From a checkpoint of a small sound classifier: norm batchnorm, 15625 training examples.
Rows from block 8, named by matrix and row number. Each number is 200 + 30 x the weight over its row's rms, rounded and kept within 0 to 999. All counts start at 0. After the name is the row's rms in percent of the matrix's.
# convs2: project pointwise conv (model.blocks.8.convs.2.weight, 216x648x1), inputs 0-43
convs2.67,106,202,181,214,182,141,218,214,197,175,174,189,229,181,231,179,224,223,202,224,232,233,177,182,145,179,194,248,176,300,215,205,220,180,204,165,205,196,220,203,195,171,237,127,259
convs2.68,100,199,216,205,223,190,226,201,195,173,208,161,99,200,198,210,235,219,217,211,261,239,160,192,272,197,218,192,197,132,227,207,176,211,196,211,208,205,194,174,170,229,196,227,212
convs2.69,090,220,185,177,224,177,243,229,227,182,141,195,199,224,213,165,213,187,182,159,214,175,209,219,181,177,160,215,193,244,216,261,210,202,256,159,227,178,161,234,239,140,161,215,247
convs2.70,111,238,150,190,174,225,159,149,189,240,168,208,232,146,189,250,215,187,189,210,211,156,175,221,195,193,201,216,215,191,232,205,224,219,182,166,239,189,195,189,196,210,199,217,174
convs2.71,097,198,206,208,170,173,184,192,181,194,203,195,140,192,201,179,180,189,252,239,232,262,222,218,164,251,152,180,212,193,177,239,184,201,223,176,230,208,217,180,248,192,155,208,130
convs2.72,094,202,179,135,216,199,186,251,217,202,210,152,224,198,127,204,229,163,238,185,175,251,232,182,246,172,205,252,185,219,161,219,236,210,191,250,153,211,181,229,218,165,204,161,184
convs2.73,101,182,253,231,186,211,215,218,221,148,249,172,215,158,172,210,135,212,185,177,173,178,178,160,218,174,198,194,178,120,208,208,210,240,228,216,232,200,253,189,243,198,243,188,193
convs2.74,107,234,200,213,217,148,195,206,178,182,269,246,182,173,207,170,221,207,308,191,153,202,210,208,237,210,253,195,213,185,150,241,210,248,187,230,234,213,168,153,207,221,227,264,217
convs2.75,095,181,214,177,232,224,173,217,148,188,162,203,159,205,159,234,209,184,151,228,142,173,173,213,179,233,203,199,231,177,222,211,151,216,242,174,210,188,219,172,201,184,163,189,146
convs2.76,095,219,228,151,206,210,183,159,195,172,191,229,175,234,250,205,241,201,186,225,217,241,255,190,206,234,240,200,197,200,204,229,163,130,180,271,171,191,198,235,264,257,248,148,211
convs2.77,097,219,122,170,212,199,209,197,211,188,218,170,262,205,228,228,215,268,251,208,179,158,228,201,186,215,224,166,168,236,245,207,205,168,206,165,179,177,192,204,158,180,212,149,211
convs2.78,104,201,220,200,197,179,161,192,200,232,191,175,199,241,208,213,199,157,242,245,147,224,167,226,177,231,162,220,216,223,230,183,193,188,208,174,224,156,213,189,235,209,229,191,187
convs2.79,098,204,197,187,204,233,209,208,219,197,155,205,189,201,152,205,217,221,260,183,177,203,197,214,238,213,196,196,219,230,158,180,215,169,231,184,216,184,189,232,203,170,201,139,207
convs2.80,107,185,222,249,195,161,189,204,207,179,188,213,218,216,232,193,220,209,229,208,163,216,195,192,169,210,201,236,190,194,249,180,164,191,189,200,157,176,202,154,225,182,248,171,208
convs2.81,107,207,187,198,145,203,173,204,189,231,207,195,197,241,234,189,195,194,137,201,169,202,204,229,184,200,217,156,245,233,184,170,247,191,170,165,218,222,197,228,209,211,189,226,147
convs2.82,104,201,179,164,215,209,183,205,226,213,217,194,99,224,211,192,230,199,258,179,186,213,161,150,228,208,180,182,205,215,159,201,198,179,161,242,220,235,179,187,191,199,200,180,130
convs2.83,086,179,202,239,184,181,167,164,182,189,181,208,238,185,243,230,190,254,182,220,156,163,203,206,191,195,177,214,178,206,194,231,221,170,207,135,199,211,169,217,266,139,193,224,184
convs2.84,103,220,168,209,241,172,169,169,147,197,207,187,135,236,167,221,202,202,225,219,282,189,239,210,121,179,188,221,184,193,227,202,204,192,202,202,208,263,158,237,162,208,221,265,228
convs2.85,092,179,170,175,155,185,204,187,225,213,250,208,192,214,219,157,191,184,196,247,260,235,197,211,215,160,171,185,192,166,189,197,190,208,233,209,142,189,191,251,174,197,197,178,212
convs2.86,107,226,173,202,223,238,208,256,213,194,239,168,185,214,178,207,235,232,223,212,185,155,214,194,210,220,209,220,175,253,170,148,230,215,248,199,203,269,148,172,194,151,224,272,242
convs2.87,101,205,194,205,212,145,179,221,184,216,219,201,126,249,166,177,225,214,172,194,170,234,219,208,157,189,192,236,169,156,160,161,218,165,227,252,231,189,238,201,177,185,218,202,100
convs2.88,099,193,198,243,237,168,209,166,187,205,180,182,209,232,272,227,186,199,166,192,226,204,172,218,194,193,186,190,204,205,213,267,162,162,206,175,188,229,187,219,151,229,190,188,205
convs2.89,103,197,172,187,206,252,169,225,208,197,220,152,191,164,178,211,155,191,130,164,285,212,211,197,185,220,254,222,179,209,171,192,185,206,231,191,129,198,181,169,162,187,210,192,217
convs2.90,102,159,161,175,200,171,176,206,208,246,238,194,197,148,170,234,182,245,162,247,151,192,251,154,210,269,215,189,191,209,227,201,220,191,186,223,223,188,245,188,243,211,183,237,191
convs2.91,107,184,202,219,191,233,219,220,195,250,196,167,230,134,193,166,236,180,201,230,197,182,140,203,248,203,243,215,171,231,194,202,235,176,202,245,175,230,199,230,201,225,160,200,179
convs2.92,087,215,196,213,187,179,212,226,213,190,208,205,182,183,239,175,232,169,127,169,165,191,189,163,203,228,225,206,212,172,223,232,177,229,184,225,211,164,224,175,192,187,190,212,211
convs2.93,093,202,196,228,165,202,204,196,209,206,179,182,186,204,183,192,213,176,143,204,212,255,162,204,171,196,169,186,221,230,134,235,133,200,181,234,175,235,161,184,202,208,162,161,177
convs2.94,093,227,201,184,163,150,216,258,175,180,226,169,178,201,228,269,173,179,205,213,193,216,218,258,165,229,193,217,245,202,183,191,182,240,145,197,201,244,173,242,192,251,237,245,211
convs2.95,090,218,165,224,224,204,235,226,212,202,273,192,200,162,232,233,185,205,182,168,195,194,179,232,232,189,214,236,267,180,136,222,199,178,187,221,210,168,212,169,159,211,232,204,207
convs2.96,102,182,233,218,202,193,208,237,146,189,250,208,175,169,225,191,174,191,254,230,130,187,176,152,197,237,182,208,227,131,189,192,190,231,176,172,131,178,232,211,201,227,220,215,201
convs2.97,099,151,238,180,228,234,158,166,166,207,195,180,239,165,133,208,228,204,225,222,197,191,223,212,203,260,187,177,199,221,203,196,197,190,193,192,205,195,240,211,212,234,201,235,200
convs2.98,104,183,196,197,224,226,241,209,199,165,206,204,177,180,175,213,230,148,156,144,232,213,222,224,235,143,184,205,220,150,215,200,150,203,179,224,222,221,229,191,239,188,174,253,196
convs2.99,104,246,187,187,190,208,241,222,221,223,247,201,263,218,227,206,210,218,199,142,251,255,279,181,204,199,201,264,223,203,174,177,167,143,190,213,213,164,174,230,190,231,153,161,202
convs2.100,100,178,194,200,209,183,138,167,196,208,151,197,179,174,197,177,226,106,204,178,161,191,172,221,230,273,184,220,196,159,129,172,217,172,173,201,202,214,208,194,146,211,191,133,203
convs2.101,103,224,187,250,179,172,197,188,182,199,205,203,196,255,237,228,173,224,183,198,169,206,203,191,174,238,170,171,167,202,229,193,230,196,190,185,248,187,157,199,210,235,205,237,140
convs2.102,098,184,167,245,160,221,225,160,205,178,228,215,201,245,183,188,246,129,219,188,153,228,235,221,284,246,216,189,190,220,184,211,189,188,213,214,275,197,140,236,206,184,188,187,208
convs2.103,112,172,217,174,216,221,205,204,217,164,211,190,131,163,162,175,204,214,180,242,179,249,183,174,209,228,183,168,246,253,193,194,200,186,237,162,201,202,169,180,146,208,225,212,193
convs2.104,107,228,195,172,180,200,209,220,215,272,166,222,224,153,220,158,224,147,219,175,190,195,115,214,208,217,249,203,230,174,213,225,205,213,184,199,137,154,140,199,238,246,199,241,243
convs2.105,103,226,217,203,243,148,192,210,173,198,209,180,176,191,138,195,219,179,223,271,198,248,160,200,226,209,208,170,213,157,187,168,178,168,213,176,228,184,213,210,227,200,236,208,199
convs2.106,113,177,193,195,191,197,186,216,181,213,152,190,233,177,181,232,199,231,187,167,211,200,175,205,161,222,198,201,214,195,240,216,165,186,198,207,189,227,244,188,194,195,225,193,225
convs2.107,093,212,235,215,193,197,242,208,187,222,200,194,190,163,191,151,182,211,232,193,239,251,182,247,199,200,201,237,194,177,164,182,264,193,201,194,218,182,243,202,174,251,143,166,257
convs2.108,100,181,168,190,225,125,204,213,232,189,199,177,182,172,244,180,183,153,201,188,194,210,212,267,228,201,255,220,180,264,185,177,180,223,199,200,205,204,196,231,222,202,212,206,191
convs2.109,098,197,180,153,194,194,221,207,155,222,177,204,189,206,191,182,191,215,206,176,218,118,173,200,220,126,208,196,191,169,219,236,224,187,141,201,176,225,176,161,174,197,205,194,228
convs2.110,102,185,268,195,185,252,241,224,161,212,163,233,229,196,152,199,110,168,193,174,133,188,187,213,266,154,219,200,195,192,172,212,230,252,190,269,165,215,206,183,194,216,197,209,220
convs2.111,105,208,209,161,230,235,194,185,188,193,227,176,229,229,211,229,214,195,181,177,196,209,202,224,228,226,167,207,212,185,198,246,205,170,204,194,238,190,259,172,193,201,220,233,239
convs2.112,091,171,216,229,228,164,233,179,212,234,201,218,206,229,187,155,161,214,178,197,242,212,177,176,185,214,198,221,202,153,215,199,226,223,161,183,169,197,223,160,159,208,182,219,189
convs2.113,098,164,164,246,225,188,191,175,207,143,273,201,231,218,187,186,202,287,190,156,179,236,209,232,208,230,199,201,193,224,223,230,202,193,216,162,217,184,221,198,223,250,194,239,200
convs2.114,101,171,231,189,217,207,221,173,229,132,127,174,222,238,204,169,197,248,146,179,184,262,198,194,186,208,170,197,201,181,105,170,226,201,194,204,223,251,193,220,255,210,220,195,159
convs2.115,101,239,202,223,179,196,149,213,194,182,206,206,141,169,198,203,180,161,189,266,201,163,265,212,158,201,189,242,190,274,205,197,220,219,230,209,160,232,213,189,156,189,241,180,206
convs2.116,094,123,215,183,197,191,128,222,193,194,165,209,223,211,146,201,186,163,197,170,283,268,241,186,242,212,159,193,171,180,248,205,210,212,227,133,223,232,223,201,182,216,163,172,182
convs2.117,100,202,207,181,211,200,201,191,190,227,179,146,158,206,190,200,184,199,182,187,143,195,170,180,193,161,184,179,199,201,187,215,210,245,244,189,212,198,215,162,185,203,195,198,207
convs2.118,100,197,217,179,200,209,160,166,195,175,209,185,191,240,201,169,244,255,174,163,248,171,203,183,232,231,200,179,194,223,239,145,127,177,220,196,230,264,225,223,209,261,148,186,233
convs2.119,102,206,192,219,191,166,243,189,208,235,217,182,114,181,213,166,196,228,153,151,174,293,190,163,212,249,130,210,219,156,206,198,192,211,173,177,209,236,221,188,236,212,188,236,165
convs2.120,091,220,242,222,207,233,163,192,176,166,218,167,259,225,215,162,204,194,186,153,238,232,179,171,200,219,160,235,239,212,177,161,216,225,176,173,169,203,234,199,257,160,190,196,207
convs2.121,107,212,217,264,222,202,228,209,212,235,217,207,153,246,217,187,232,167,235,159,232,274,231,157,165,253,244,217,186,169,225,211,205,244,189,179,202,183,274,162,163,196,189,230,153
convs2.122,096,208,228,195,179,195,170,227,178,274,234,207,216,180,205,231,204,155,199,229,106,185,199,206,204,210,145,223,176,165,177,243,166,195,193,160,217,188,173,221,217,212,202,186,207
convs2.123,102,194,166,209,184,222,223,195,193,236,228,211,253,217,185,214,220,178,194,211,185,227,217,163,226,149,171,193,221,245,168,238,215,181,194,184,229,192,224,199,181,164,193,212,181
convs2.124,091,219,215,196,145,229,208,215,177,213,140,192,222,207,203,169,258,184,139,169,223,178,225,267,181,173,221,196,188,202,142,226,212,187,223,204,208,225,213,237,235,161,203,190,183
convs2.125,101,223,187,243,246,195,195,186,203,224,205,231,247,193,208,253,213,156,184,248,238,232,198,237,148,165,242,177,200,197,201,243,211,231,169,169,198,172,235,176,180,169,245,163,195
convs2.126,105,170,209,214,161,215,207,234,215,188,242,222,160,170,134,193,190,221,221,189,220,221,202,187,180,256,148,218,170,191,155,189,181,238,181,187,161,202,230,197,204,221,223,182,237
convs2.127,105,164,196,156,207,200,183,224,223,230,232,199,196,189,216,237,245,174,214,188,143,199,223,199,211,165,213,188,219,228,206,238,222,201,174,169,223,188,199,176,155,249,209,179,206
convs2.128,106,237,181,214,207,223,185,168,266,119,194,217,189,214,184,269,229,195,237,186,206,209,181,209,183,189,205,172,169,186,248,206,184,192,207,202,203,169,190,203,188,267,176,210,148
convs2.129,093,202,257,196,188,206,235,205,189,238,166,205,151,194,252,224,244,149,145,265,176,172,222,195,187,194,184,184,182,204,198,168,196,171,234,193,175,135,162,174,222,156,226,183,188
convs2.130,108,178,215,154,226,272,181,248,172,205,169,195,192,201,179,219,178,230,212,153,202,255,200,220,247,177,145,211,218,144,245,201,225,167,219,224,266,215,223,223,175,207,199,237,187
convs2.131,102,208,207,198,183,223,209,230,233,193,214,198,202,199,244,169,240,256,171,208,204,127,176,220,206,167,266,223,214,184,183,251,242,183,193,189,236,214,151,212,165,230,136,110,249
convs2.132,108,205,205,202,203,171,202,166,232,230,180,190,135,204,164,214,181,204,197,183,187,206,208,188,160,250,201,193,211,134,213,201,188,200,194,174,189,169,170,210,194,177,165,157,187
convs2.133,098,196,154,225,218,174,207,189,201,199,239,184,223,168,165,211,180,190,204,192,187,173,225,208,195,171,192,165,151,165,166,160,226,220,196,172,210,253,174,197,251,176,190,180,193
convs2.134,101,229,207,250,168,248,150,181,204,162,159,189,236,194,195,212,185,194,177,180,221,207,157,245,142,175,150,196,159,190,214,217,204,169,194,215,179,218,258,152,196,264,143,218,158
convs2.135,100,166,195,234,238,181,165,202,205,183,170,180,218,257,235,177,209,207,159,225,215,209,193,247,229,285,215,189,193,177,191,148,204,199,228,182,162,151,151,207,202,199,235,209,135
convs2.136,099,223,185,177,208,199,204,175,174,177,202,211,193,167,208,203,219,202,161,148,213,181,161,227,119,243,210,226,201,188,166,136,154,165,194,210,215,218,183,214,189,174,182,157,174
convs2.137,101,220,223,268,216,190,178,225,210,211,205,205,174,221,216,189,207,177,237,248,190,150,210,115,209,170,213,182,217,221,226,231,198,192,205,189,185,217,170,230,166,231,126,165,193
convs2.138,108,181,121,181,193,277,203,183,197,222,164,205,140,218,201,155,225,236,140,127,315,190,266,166,146,204,215,210,219,237,162,198,217,225,177,216,179,215,192,175,175,193,238,228,209
convs2.139,102,208,165,180,170,116,199,188,177,171,219,237,192,223,217,175,205,102,198,234,224,228,213,137,168,220,172,231,196,207,224,175,183,224,205,215,202,212,160,214,174,259,173,242,130
convs2.140,105,184,169,229,192,257,185,202,219,182,189,129,203,186,137,222,225,203,156,171,258,251,170,204,208,203,186,208,242,179,189,235,200,191,201,228,299,210,198,191,227,204,169,210,173
convs2.141,099,179,186,178,200,211,167,233,202,209,193,241,207,159,242,234,209,149,183,249,158,190,229,188,196,164,228,208,215,220,168,199,216,195,197,223,176,148,197,169,176,217,182,250,252
convs2.142,099,165,206,150,194,164,195,214,208,180,182,182,166,197,196,208,223,134,200,208,215,154,124,231,237,162,200,162,186,184,233,206,212,190,210,197,192,196,216,165,210,183,219,212,198
convs2.143,093,195,128,220,215,185,200,178,246,168,191,192,190,181,151,170,208,224,116,247,213,247,173,206,199,166,185,206,206,212,240,234,180,228,181,236,178,161,133,169,199,137,165,229,164
convs2.144,090,194,250,169,192,238,213,172,214,184,190,200,232,226,235,220,205,219,201,211,179,231,194,176,196,277,184,226,190,187,191,209,216,204,141,206,213,170,175,187,190,210,184,172,225
convs2.145,110,200,231,251,223,223,222,251,198,231,179,208,238,166,168,231,217,162,156,184,210,268,202,237,217,211,204,204,208,172,145,200,188,201,198,160,173,228,244,208,213,202,187,211,218
convs2.146,102,233,198,189,203,219,178,203,177,228,178,212,190,198,172,238,190,163,242,263,242,182,182,158,200,200,171,197,165,222,185,168,192,181,217,233,180,219,192,179,200,239,242,167,217
convs2.147,113,156,208,204,173,200,153,195,194,204,170,207,227,196,162,201,228,201,206,241,233,230,189,140,223,192,164,234,194,212,191,190,233,181,217,200,200,197,195,228,237,169,204,188,191
convs2.148,098,157,212,220,184,213,197,188,190,150,229,219,164,198,251,159,166,121,247,197,237,210,192,139,177,192,208,150,216,228,188,181,226,176,219,228,206,241,171,215,193,150,200,196,172
convs2.149,099,141,160,162,228,209,209,217,194,170,201,191,209,171,178,193,192,195,232,174,226,163,264,255,200,191,213,185,230,128,214,200,163,195,198,227,206,209,208,207,210,183,222,203,179
convs2.150,100,218,195,248,210,223,221,222,200,180,178,187,233,221,191,245,143,205,178,185,151,233,208,123,254,176,166,195,226,182,168,215,229,185,199,185,203,218,128,188,226,198,196,220,186
convs2.151,106,152,199,228,199,161,165,159,191,203,222,195,216,216,231,166,194,216,202,217,197,153,201,212,222,213,216,220,180,186,190,151,213,196,203,155,177,220,180,197,166,223,210,219,210
convs2.152,099,220,162,178,203,196,192,238,149,152,158,190,167,224,227,165,131,202,193,233,217,223,196,179,148,230,213,251,204,223,176,211,218,233,213,184,157,206,205,167,258,179,163,239,193
convs2.153,098,225,142,224,179,209,174,187,199,222,164,194,180,216,149,187,140,187,145,209,97,166,237,232,186,191,175,215,208,215,162,181,238,237,225,172,153,229,218,234,221,191,191,182,187
convs2.154,100,226,202,190,277,230,206,262,231,180,205,189,200,211,247,222,201,206,196,155,247,229,235,132,218,231,154,185,255,217,206,214,233,207,151,165,162,162,250,196,184,217,143,248,170
convs2.155,094,191,195,167,203,231,232,197,179,198,208,163,189,224,167,211,215,186,169,202,222,194,189,180,200,196,181,246,203,195,199,180,155,173,210,204,172,241,240,257,220,248,163,254,193
convs2.156,109,198,245,247,183,216,224,189,163,184,215,180,245,179,176,237,133,202,151,224,230,210,175,203,208,221,203,231,205,183,166,216,181,199,199,189,230,201,171,131,220,222,207,258,186
convs2.157,097,206,198,211,195,169,202,182,202,155,208,185,183,211,243,198,213,212,179,255,115,233,219,161,224,235,223,214,219,186,226,247,229,209,172,223,199,219,242,195,186,195,164,220,204
convs2.158,096,172,192,190,211,210,204,198,249,185,185,217,211,200,261,217,214,198,168,247,212,150,206,175,164,253,194,221,207,213,216,160,217,241,200,174,235,181,158,207,184,237,152,193,167
convs2.159,106,215,192,214,209,204,216,187,194,151,220,199,233,252,225,202,234,190,261,215,130,145,185,233,184,201,207,200,216,216,208,257,149,147,176,179,151,124,250,157,211,207,203,187,211
convs2.160,097,214,219,223,176,192,223,158,215,148,194,193,196,251,233,177,154,120,210,225,194,177,169,270,197,201,227,217,185,263,205,198,227,224,200,201,156,177,237,205,170,180,245,194,174
convs2.161,104,166,152,225,200,242,161,203,213,198,304,159,157,248,216,204,205,222,253,192,219,223,212,192,175,211,208,223,195,227,202,191,170,175,193,229,178,174,215,211,252,182,245,172,202
convs2.162,095,193,234,220,211,175,250,185,190,139,210,200,239,197,222,116,222,192,203,195,206,163,242,258,197,191,206,216,189,177,174,240,199,184,207,206,196,188,208,213,202,237,249,210,205
convs2.163,103,210,235,230,203,193,208,186,179,162,172,217,218,249,198,203,200,188,224,220,205,144,179,200,163,188,124,239,194,197,217,215,235,224,218,197,269,230,191,216,193,222,192,207,179
convs2.164,106,179,193,187,204,198,197,166,162,179,210,175,178,199,163,177,220,159,155,203,203,142,167,259,246,130,185,191,189,212,226,205,250,190,202,187,217,148,219,172,195,222,193,195,228
convs2.165,095,222,156,143,218,194,151,223,183,164,207,213,168,189,207,224,298,180,215,277,150,226,218,190,263,209,171,201,220,202,180,147,288,163,198,192,205,238,184,175,190,184,178,188,171
convs2.166,102,180,227,170,218,183,222,164,165,213,243,164,203,226,170,221,242,261,246,200,176,171,180,221,205,177,222,198,206,170,223,152,243,186,185,219,274,176,201,189,160,232,203,213,179
convs2.167,102,200,171,230,224,237,238,190,219,225,139,178,246,186,181,226,185,197,222,139,160,205,220,183,223,222,182,207,172,242,218,217,203,211,264,189,259,173,165,197,133,231,175,155,196
convs2.168,097,178,168,211,226,227,233,194,186,208,176,203,214,154,205,197,163,187,223,186,229,248,161,163,203,188,225,181,183,166,131,171,214,188,204,213,180,152,250,208,230,196,156,225,233
convs2.169,103,184,183,213,140,138,258,211,218,200,241,188,214,194,152,213,194,257,212,235,146,199,223,190,183,213,190,156,232,189,217,177,179,193,249,200,182,205,241,192,172,193,188,208,166
convs2.170,101,211,212,181,184,215,202,187,161,133,199,217,256,211,243,183,252,206,266,253,131,190,186,163,199,225,219,213,190,163,222,166,217,198,208,223,182,173,212,205,224,198,208,197,198
convs2.171,093,205,199,190,186,215,178,205,215,240,148,204,229,205,157,184,228,168,229,204,200,195,162,260,185,217,202,183,223,181,193,200,279,212,216,176,234,197,170,209,208,233,221,210,152
convs2.172,099,183,211,224,181,223,230,221,213,218,189,149,159,253,190,168,246,223,166,201,253,129,228,200,192,143,227,201,164,161,217,211,234,209,205,202,218,171,188,163,176,234,245,196,221
convs2.173,104,182,217,131,218,238,163,165,214,190,174,219,161,162,207,185,208,161,172,207,189,174,150,187,194,186,226,202,155,162,206,173,181,190,244,197,198,211,262,234,186,253,190,185,223
convs2.174,100,207,220,219,201,214,228,245,208,168,202,181,164,280,195,221,280,187,181,171,163,211,174,235,167,238,193,229,191,176,238,217,171,206,206,235,169,176,217,195,211,190,192,192,190
convs2.175,098,182,192,207,217,204,199,188,183,175,217,178,200,144,233,153,269,223,151,240,194,191,156,168,164,224,192,215,213,170,183,214,200,209,262,194,210,220,162,188,205,200,196,167,202
convs2.176,101,195,189,185,243,216,203,177,203,167,172,223,212,222,197,256,216,182,143,228,178,193,254,156,187,204,225,178,223,209,183,218,221,196,208,207,213,207,156,212,196,158,157,186,196
convs2.177,097,194,246,143,157,194,212,217,195,191,250,207,188,227,157,213,179,240,115,152,202,259,177,212,229,211,198,166,196,252,203,214,251,176,180,230,213,216,230,224,215,181,203,233,195
convs2.178,091,187,181,288,169,198,203,187,186,223,251,183,155,233,240,142,233,182,254,225,160,134,254,178,214,239,173,210,151,202,183,215,262,178,185,178,176,200,165,218,209,175,198,209,199
convs2.179,102,205,157,183,153,229,215,202,187,214,152,219,256,175,192,168,203,216,190,214,147,170,196,168,251,208,211,194,191,180,216,213,202,231,231,181,195,146,188,214,208,194,162,222,195
convs2.180,107,213,202,220,183,196,237,183,167,180,203,174,206,209,216,209,241,209,202,208,168,187,145,213,216,235,208,233,247,179,171,224,196,162,240,220,154,150,117,226,168,166,195,224,198
convs2.181,100,229,205,180,225,205,184,230,174,217,159,210,223,197,155,198,188,156,245,216,167,242,220,164,260,171,219,240,189,145,203,242,213,227,212,234,159,211,149,234,189,221,173,214,211
convs2.182,089,233,221,170,140,187,205,193,215,157,227,175,196,220,213,240,143,219,251,203,220,155,160,202,246,193,187,207,192,132,212,161,154,216,204,200,233,212,163,217,241,158,189,215,133
convs2.183,105,239,203,218,157,200,236,201,244,227,213,175,228,210,195,179,147,179,209,184,224,264,248,172,227,224,190,196,180,203,176,153,210,191,191,188,177,183,225,186,249,209,228,210,173
convs2.184,098,141,195,190,198,211,217,206,191,212,215,176,226,216,181,236,207,249,222,189,183,204,145,154,205,239,215,229,217,222,206,182,195,202,242,205,222,220,199,219,223,232,244,149,164
convs2.185,095,212,184,187,201,222,176,213,173,208,163,220,228,144,230,231,206,192,252,205,164,183,175,176,209,184,235,160,211,233,233,229,203,196,167,229,146,261,150,214,231,215,197,220,166
convs2.186,091,174,217,188,199,172,214,192,190,187,222,192,124,177,220,209,176,189,151,182,151,214,168,259,201,205,200,191,211,247,192,193,176,216,221,199,218,194,180,230,131,239,244,208,219
convs2.187,098,215,226,171,191,175,207,208,173,201,187,187,201,170,211,170,220,241,172,204,163,213,222,219,196,232,191,175,227,240,200,213,218,130,155,199,208,196,191,254,184,253,242,147,157
convs2.188,097,110,245,223,183,212,220,218,147,183,176,172,172,215,166,219,171,177,199,215,202,163,194,156,234,171,183,154,237,214,238,216,198,213,172,134,192,199,182,170,195,160,123,261,200
convs2.189,098,213,148,192,177,209,209,163,193,231,194,197,159,194,193,257,210,237,207,219,209,158,241,177,189,228,235,211,174,186,179,205,233,247,227,187,242,206,155,186,173,188,175,233,169
convs2.190,101,190,191,173,198,182,208,173,183,210,210,186,155,159,134,186,216,250,205,168,272,212,203,223,189,213,197,232,230,163,261,240,263,182,221,219,199,201,211,166,258,179,140,199,207
convs2.191,095,209,182,221,238,220,201,203,232,171,159,202,204,190,219,169,198,171,181,198,173,201,152,198,270,211,167,200,226,181,230,226,205,217,213,230,218,231,220,236,133,167,212,231,183
convs2.192,111,202,189,221,203,219,217,202,195,161,138,203,254,152,208,197,258,180,257,247,173,161,201,245,218,163,195,195,209,202,128,192,199,208,208,243,154,179,184,204,230,203,180,188,230
convs2.193,092,206,193,250,203,206,173,196,157,251,167,164,165,180,194,161,168,242,177,222,206,159,172,193,205,227,205,241,183,190,189,229,197,223,221,204,196,201,169,251,217,241,222,180,175
convs2.194,101,223,250,269,213,174,198,232,186,239,173,183,225,186,228,201,188,205,209,207,136,218,143,168,211,194,275,190,220,154,223,183,166,179,192,240,231,172,216,183,214,193,190,205,224
convs2.195,102,210,230,159,214,260,203,211,194,214,248,182,195,210,217,184,214,137,180,211,181,216,207,179,180,156,118,186,174,182,181,232,179,213,180,273,243,207,192,191,217,219,179,139,191
convs2.196,104,175,268,242,197,230,196,215,187,233,202,188,244,295,232,232,255,224,253,190,210,205,223,239,199,287,221,223,192,204,207,235,221,178,175,205,189,183,221,181,206,163,221,199,163
convs2.197,103,252,144,178,201,189,178,169,174,274,176,229,241,125,212,221,171,225,260,205,193,238,185,232,195,111,229,193,237,224,207,185,205,226,244,210,226,150,109,195,215,148,210,153,132
convs2.198,108,188,181,204,223,199,200,218,253,216,207,195,233,228,261,187,240,231,162,169,171,164,179,218,190,181,206,208,222,195,182,185,151,237,186,177,220,214,186,167,153,184,222,215,206
convs2.199,088,198,212,214,185,196,238,155,166,192,178,202,99,198,227,181,200,293,243,226,189,210,176,241,171,247,186,206,199,246,253,204,232,225,191,182,232,181,191,178,276,198,177,199,167
convs2.200,105,225,147,193,209,174,223,226,244,199,190,252,196,203,199,206,165,187,174,208,228,245,196,183,186,203,184,183,171,180,199,203,228,203,190,208,245,257,180,217,177,212,192,219,216
convs2.201,098,215,153,234,203,249,184,232,212,210,156,220,201,209,224,224,193,219,237,226,195,261,219,186,172,216,171,216,174,232,185,192,197,235,184,202,199,204,152,133,201,206,219,146,219
convs2.202,102,229,191,265,188,266,175,198,173,231,213,214,191,204,183,237,223,191,132,227,218,249,211,181,203,184,242,187,236,200,202,247,194,171,165,166,147,204,174,160,192,199,231,227,185
convs2.203,103,204,238,215,235,200,205,220,208,171,238,186,152,216,200,202,191,214,257,181,169,192,127,202,232,246,207,186,254,194,191,240,219,229,183,205,205,211,172,209,237,190,165,219,197
convs2.204,107,193,195,130,203,215,216,221,241,206,120,129,151,256,227,200,156,209,216,163,137,246,208,210,154,235,211,197,189,207,145,235,219,181,218,223,250,205,243,184,206,173,194,219,179
convs2.205,093,154,174,167,160,257,172,222,197,232,153,182,268,194,184,177,198,171,173,149,217,179,201,171,203,180,196,215,166,184,160,247,218,225,143,159,200,165,159,206,187,201,198,180,172
convs2.206,087,194,218,252,254,186,230,197,216,213,219,199,188,235,246,157,217,195,212,171,177,194,141,215,163,248,178,236,172,202,218,197,216,180,155,230,162,214,194,189,221,194,191,176,208
convs2.207,097,191,172,160,184,208,182,166,173,135,207,229,240,179,229,235,222,136,172,231,281,158,247,165,216,147,179,188,181,260,243,222,206,191,213,215,245,158,156,174,170,186,202,150,208
convs2.208,101,209,156,189,182,163,169,191,233,219,182,200,174,191,207,243,215,204,222,173,178,226,183,190,170,179,203,187,194,202,183,219,233,228,207,237,193,206,191,241,215,186,192,189,202
convs2.209,096,218,156,208,192,197,247,207,209,67,194,238,217,195,195,206,191,201,291,254,212,240,181,232,235,272,208,193,181,185,223,150,270,203,213,206,196,199,197,195,219,127,240,136,189
convs2.210,098,201,213,143,155,180,203,220,182,250,172,221,220,208,125,175,239,184,146,246,230,140,196,212,284,211,195,176,171,171,188,163,187,219,209,208,109,255,197,205,221,226,259,221,228
convs2.211,099,190,179,225,180,257,234,241,206,167,206,221,221,183,198,232,199,191,297,197,202,213,252,209,227,246,219,168,231,188,203,204,192,173,212,211,196,158,203,207,221,117,170,228,241
convs2.212,107,210,196,182,211,200,198,245,173,228,190,192,225,232,191,217,177,201,226,181,192,151,212,216,151,186,215,237,213,172,216,196,214,213,240,179,222,254,218,225,196,150,203,244,199
convs2.213,102,196,217,212,170,163,199,146,187,238,175,182,159,244,215,189,166,220,224,229,218,100,192,206,160,187,173,169,199,126,233,226,192,207,237,158,229,220,145,164,204,205,219,211,183
convs2.214,104,173,188,241,132,230,189,173,151,211,224,183,232,229,191,235,173,240,164,194,219,217,200,219,226,222,255,204,170,211,106,192,211,200,197,199,229,183,150,188,183,203,238,155,212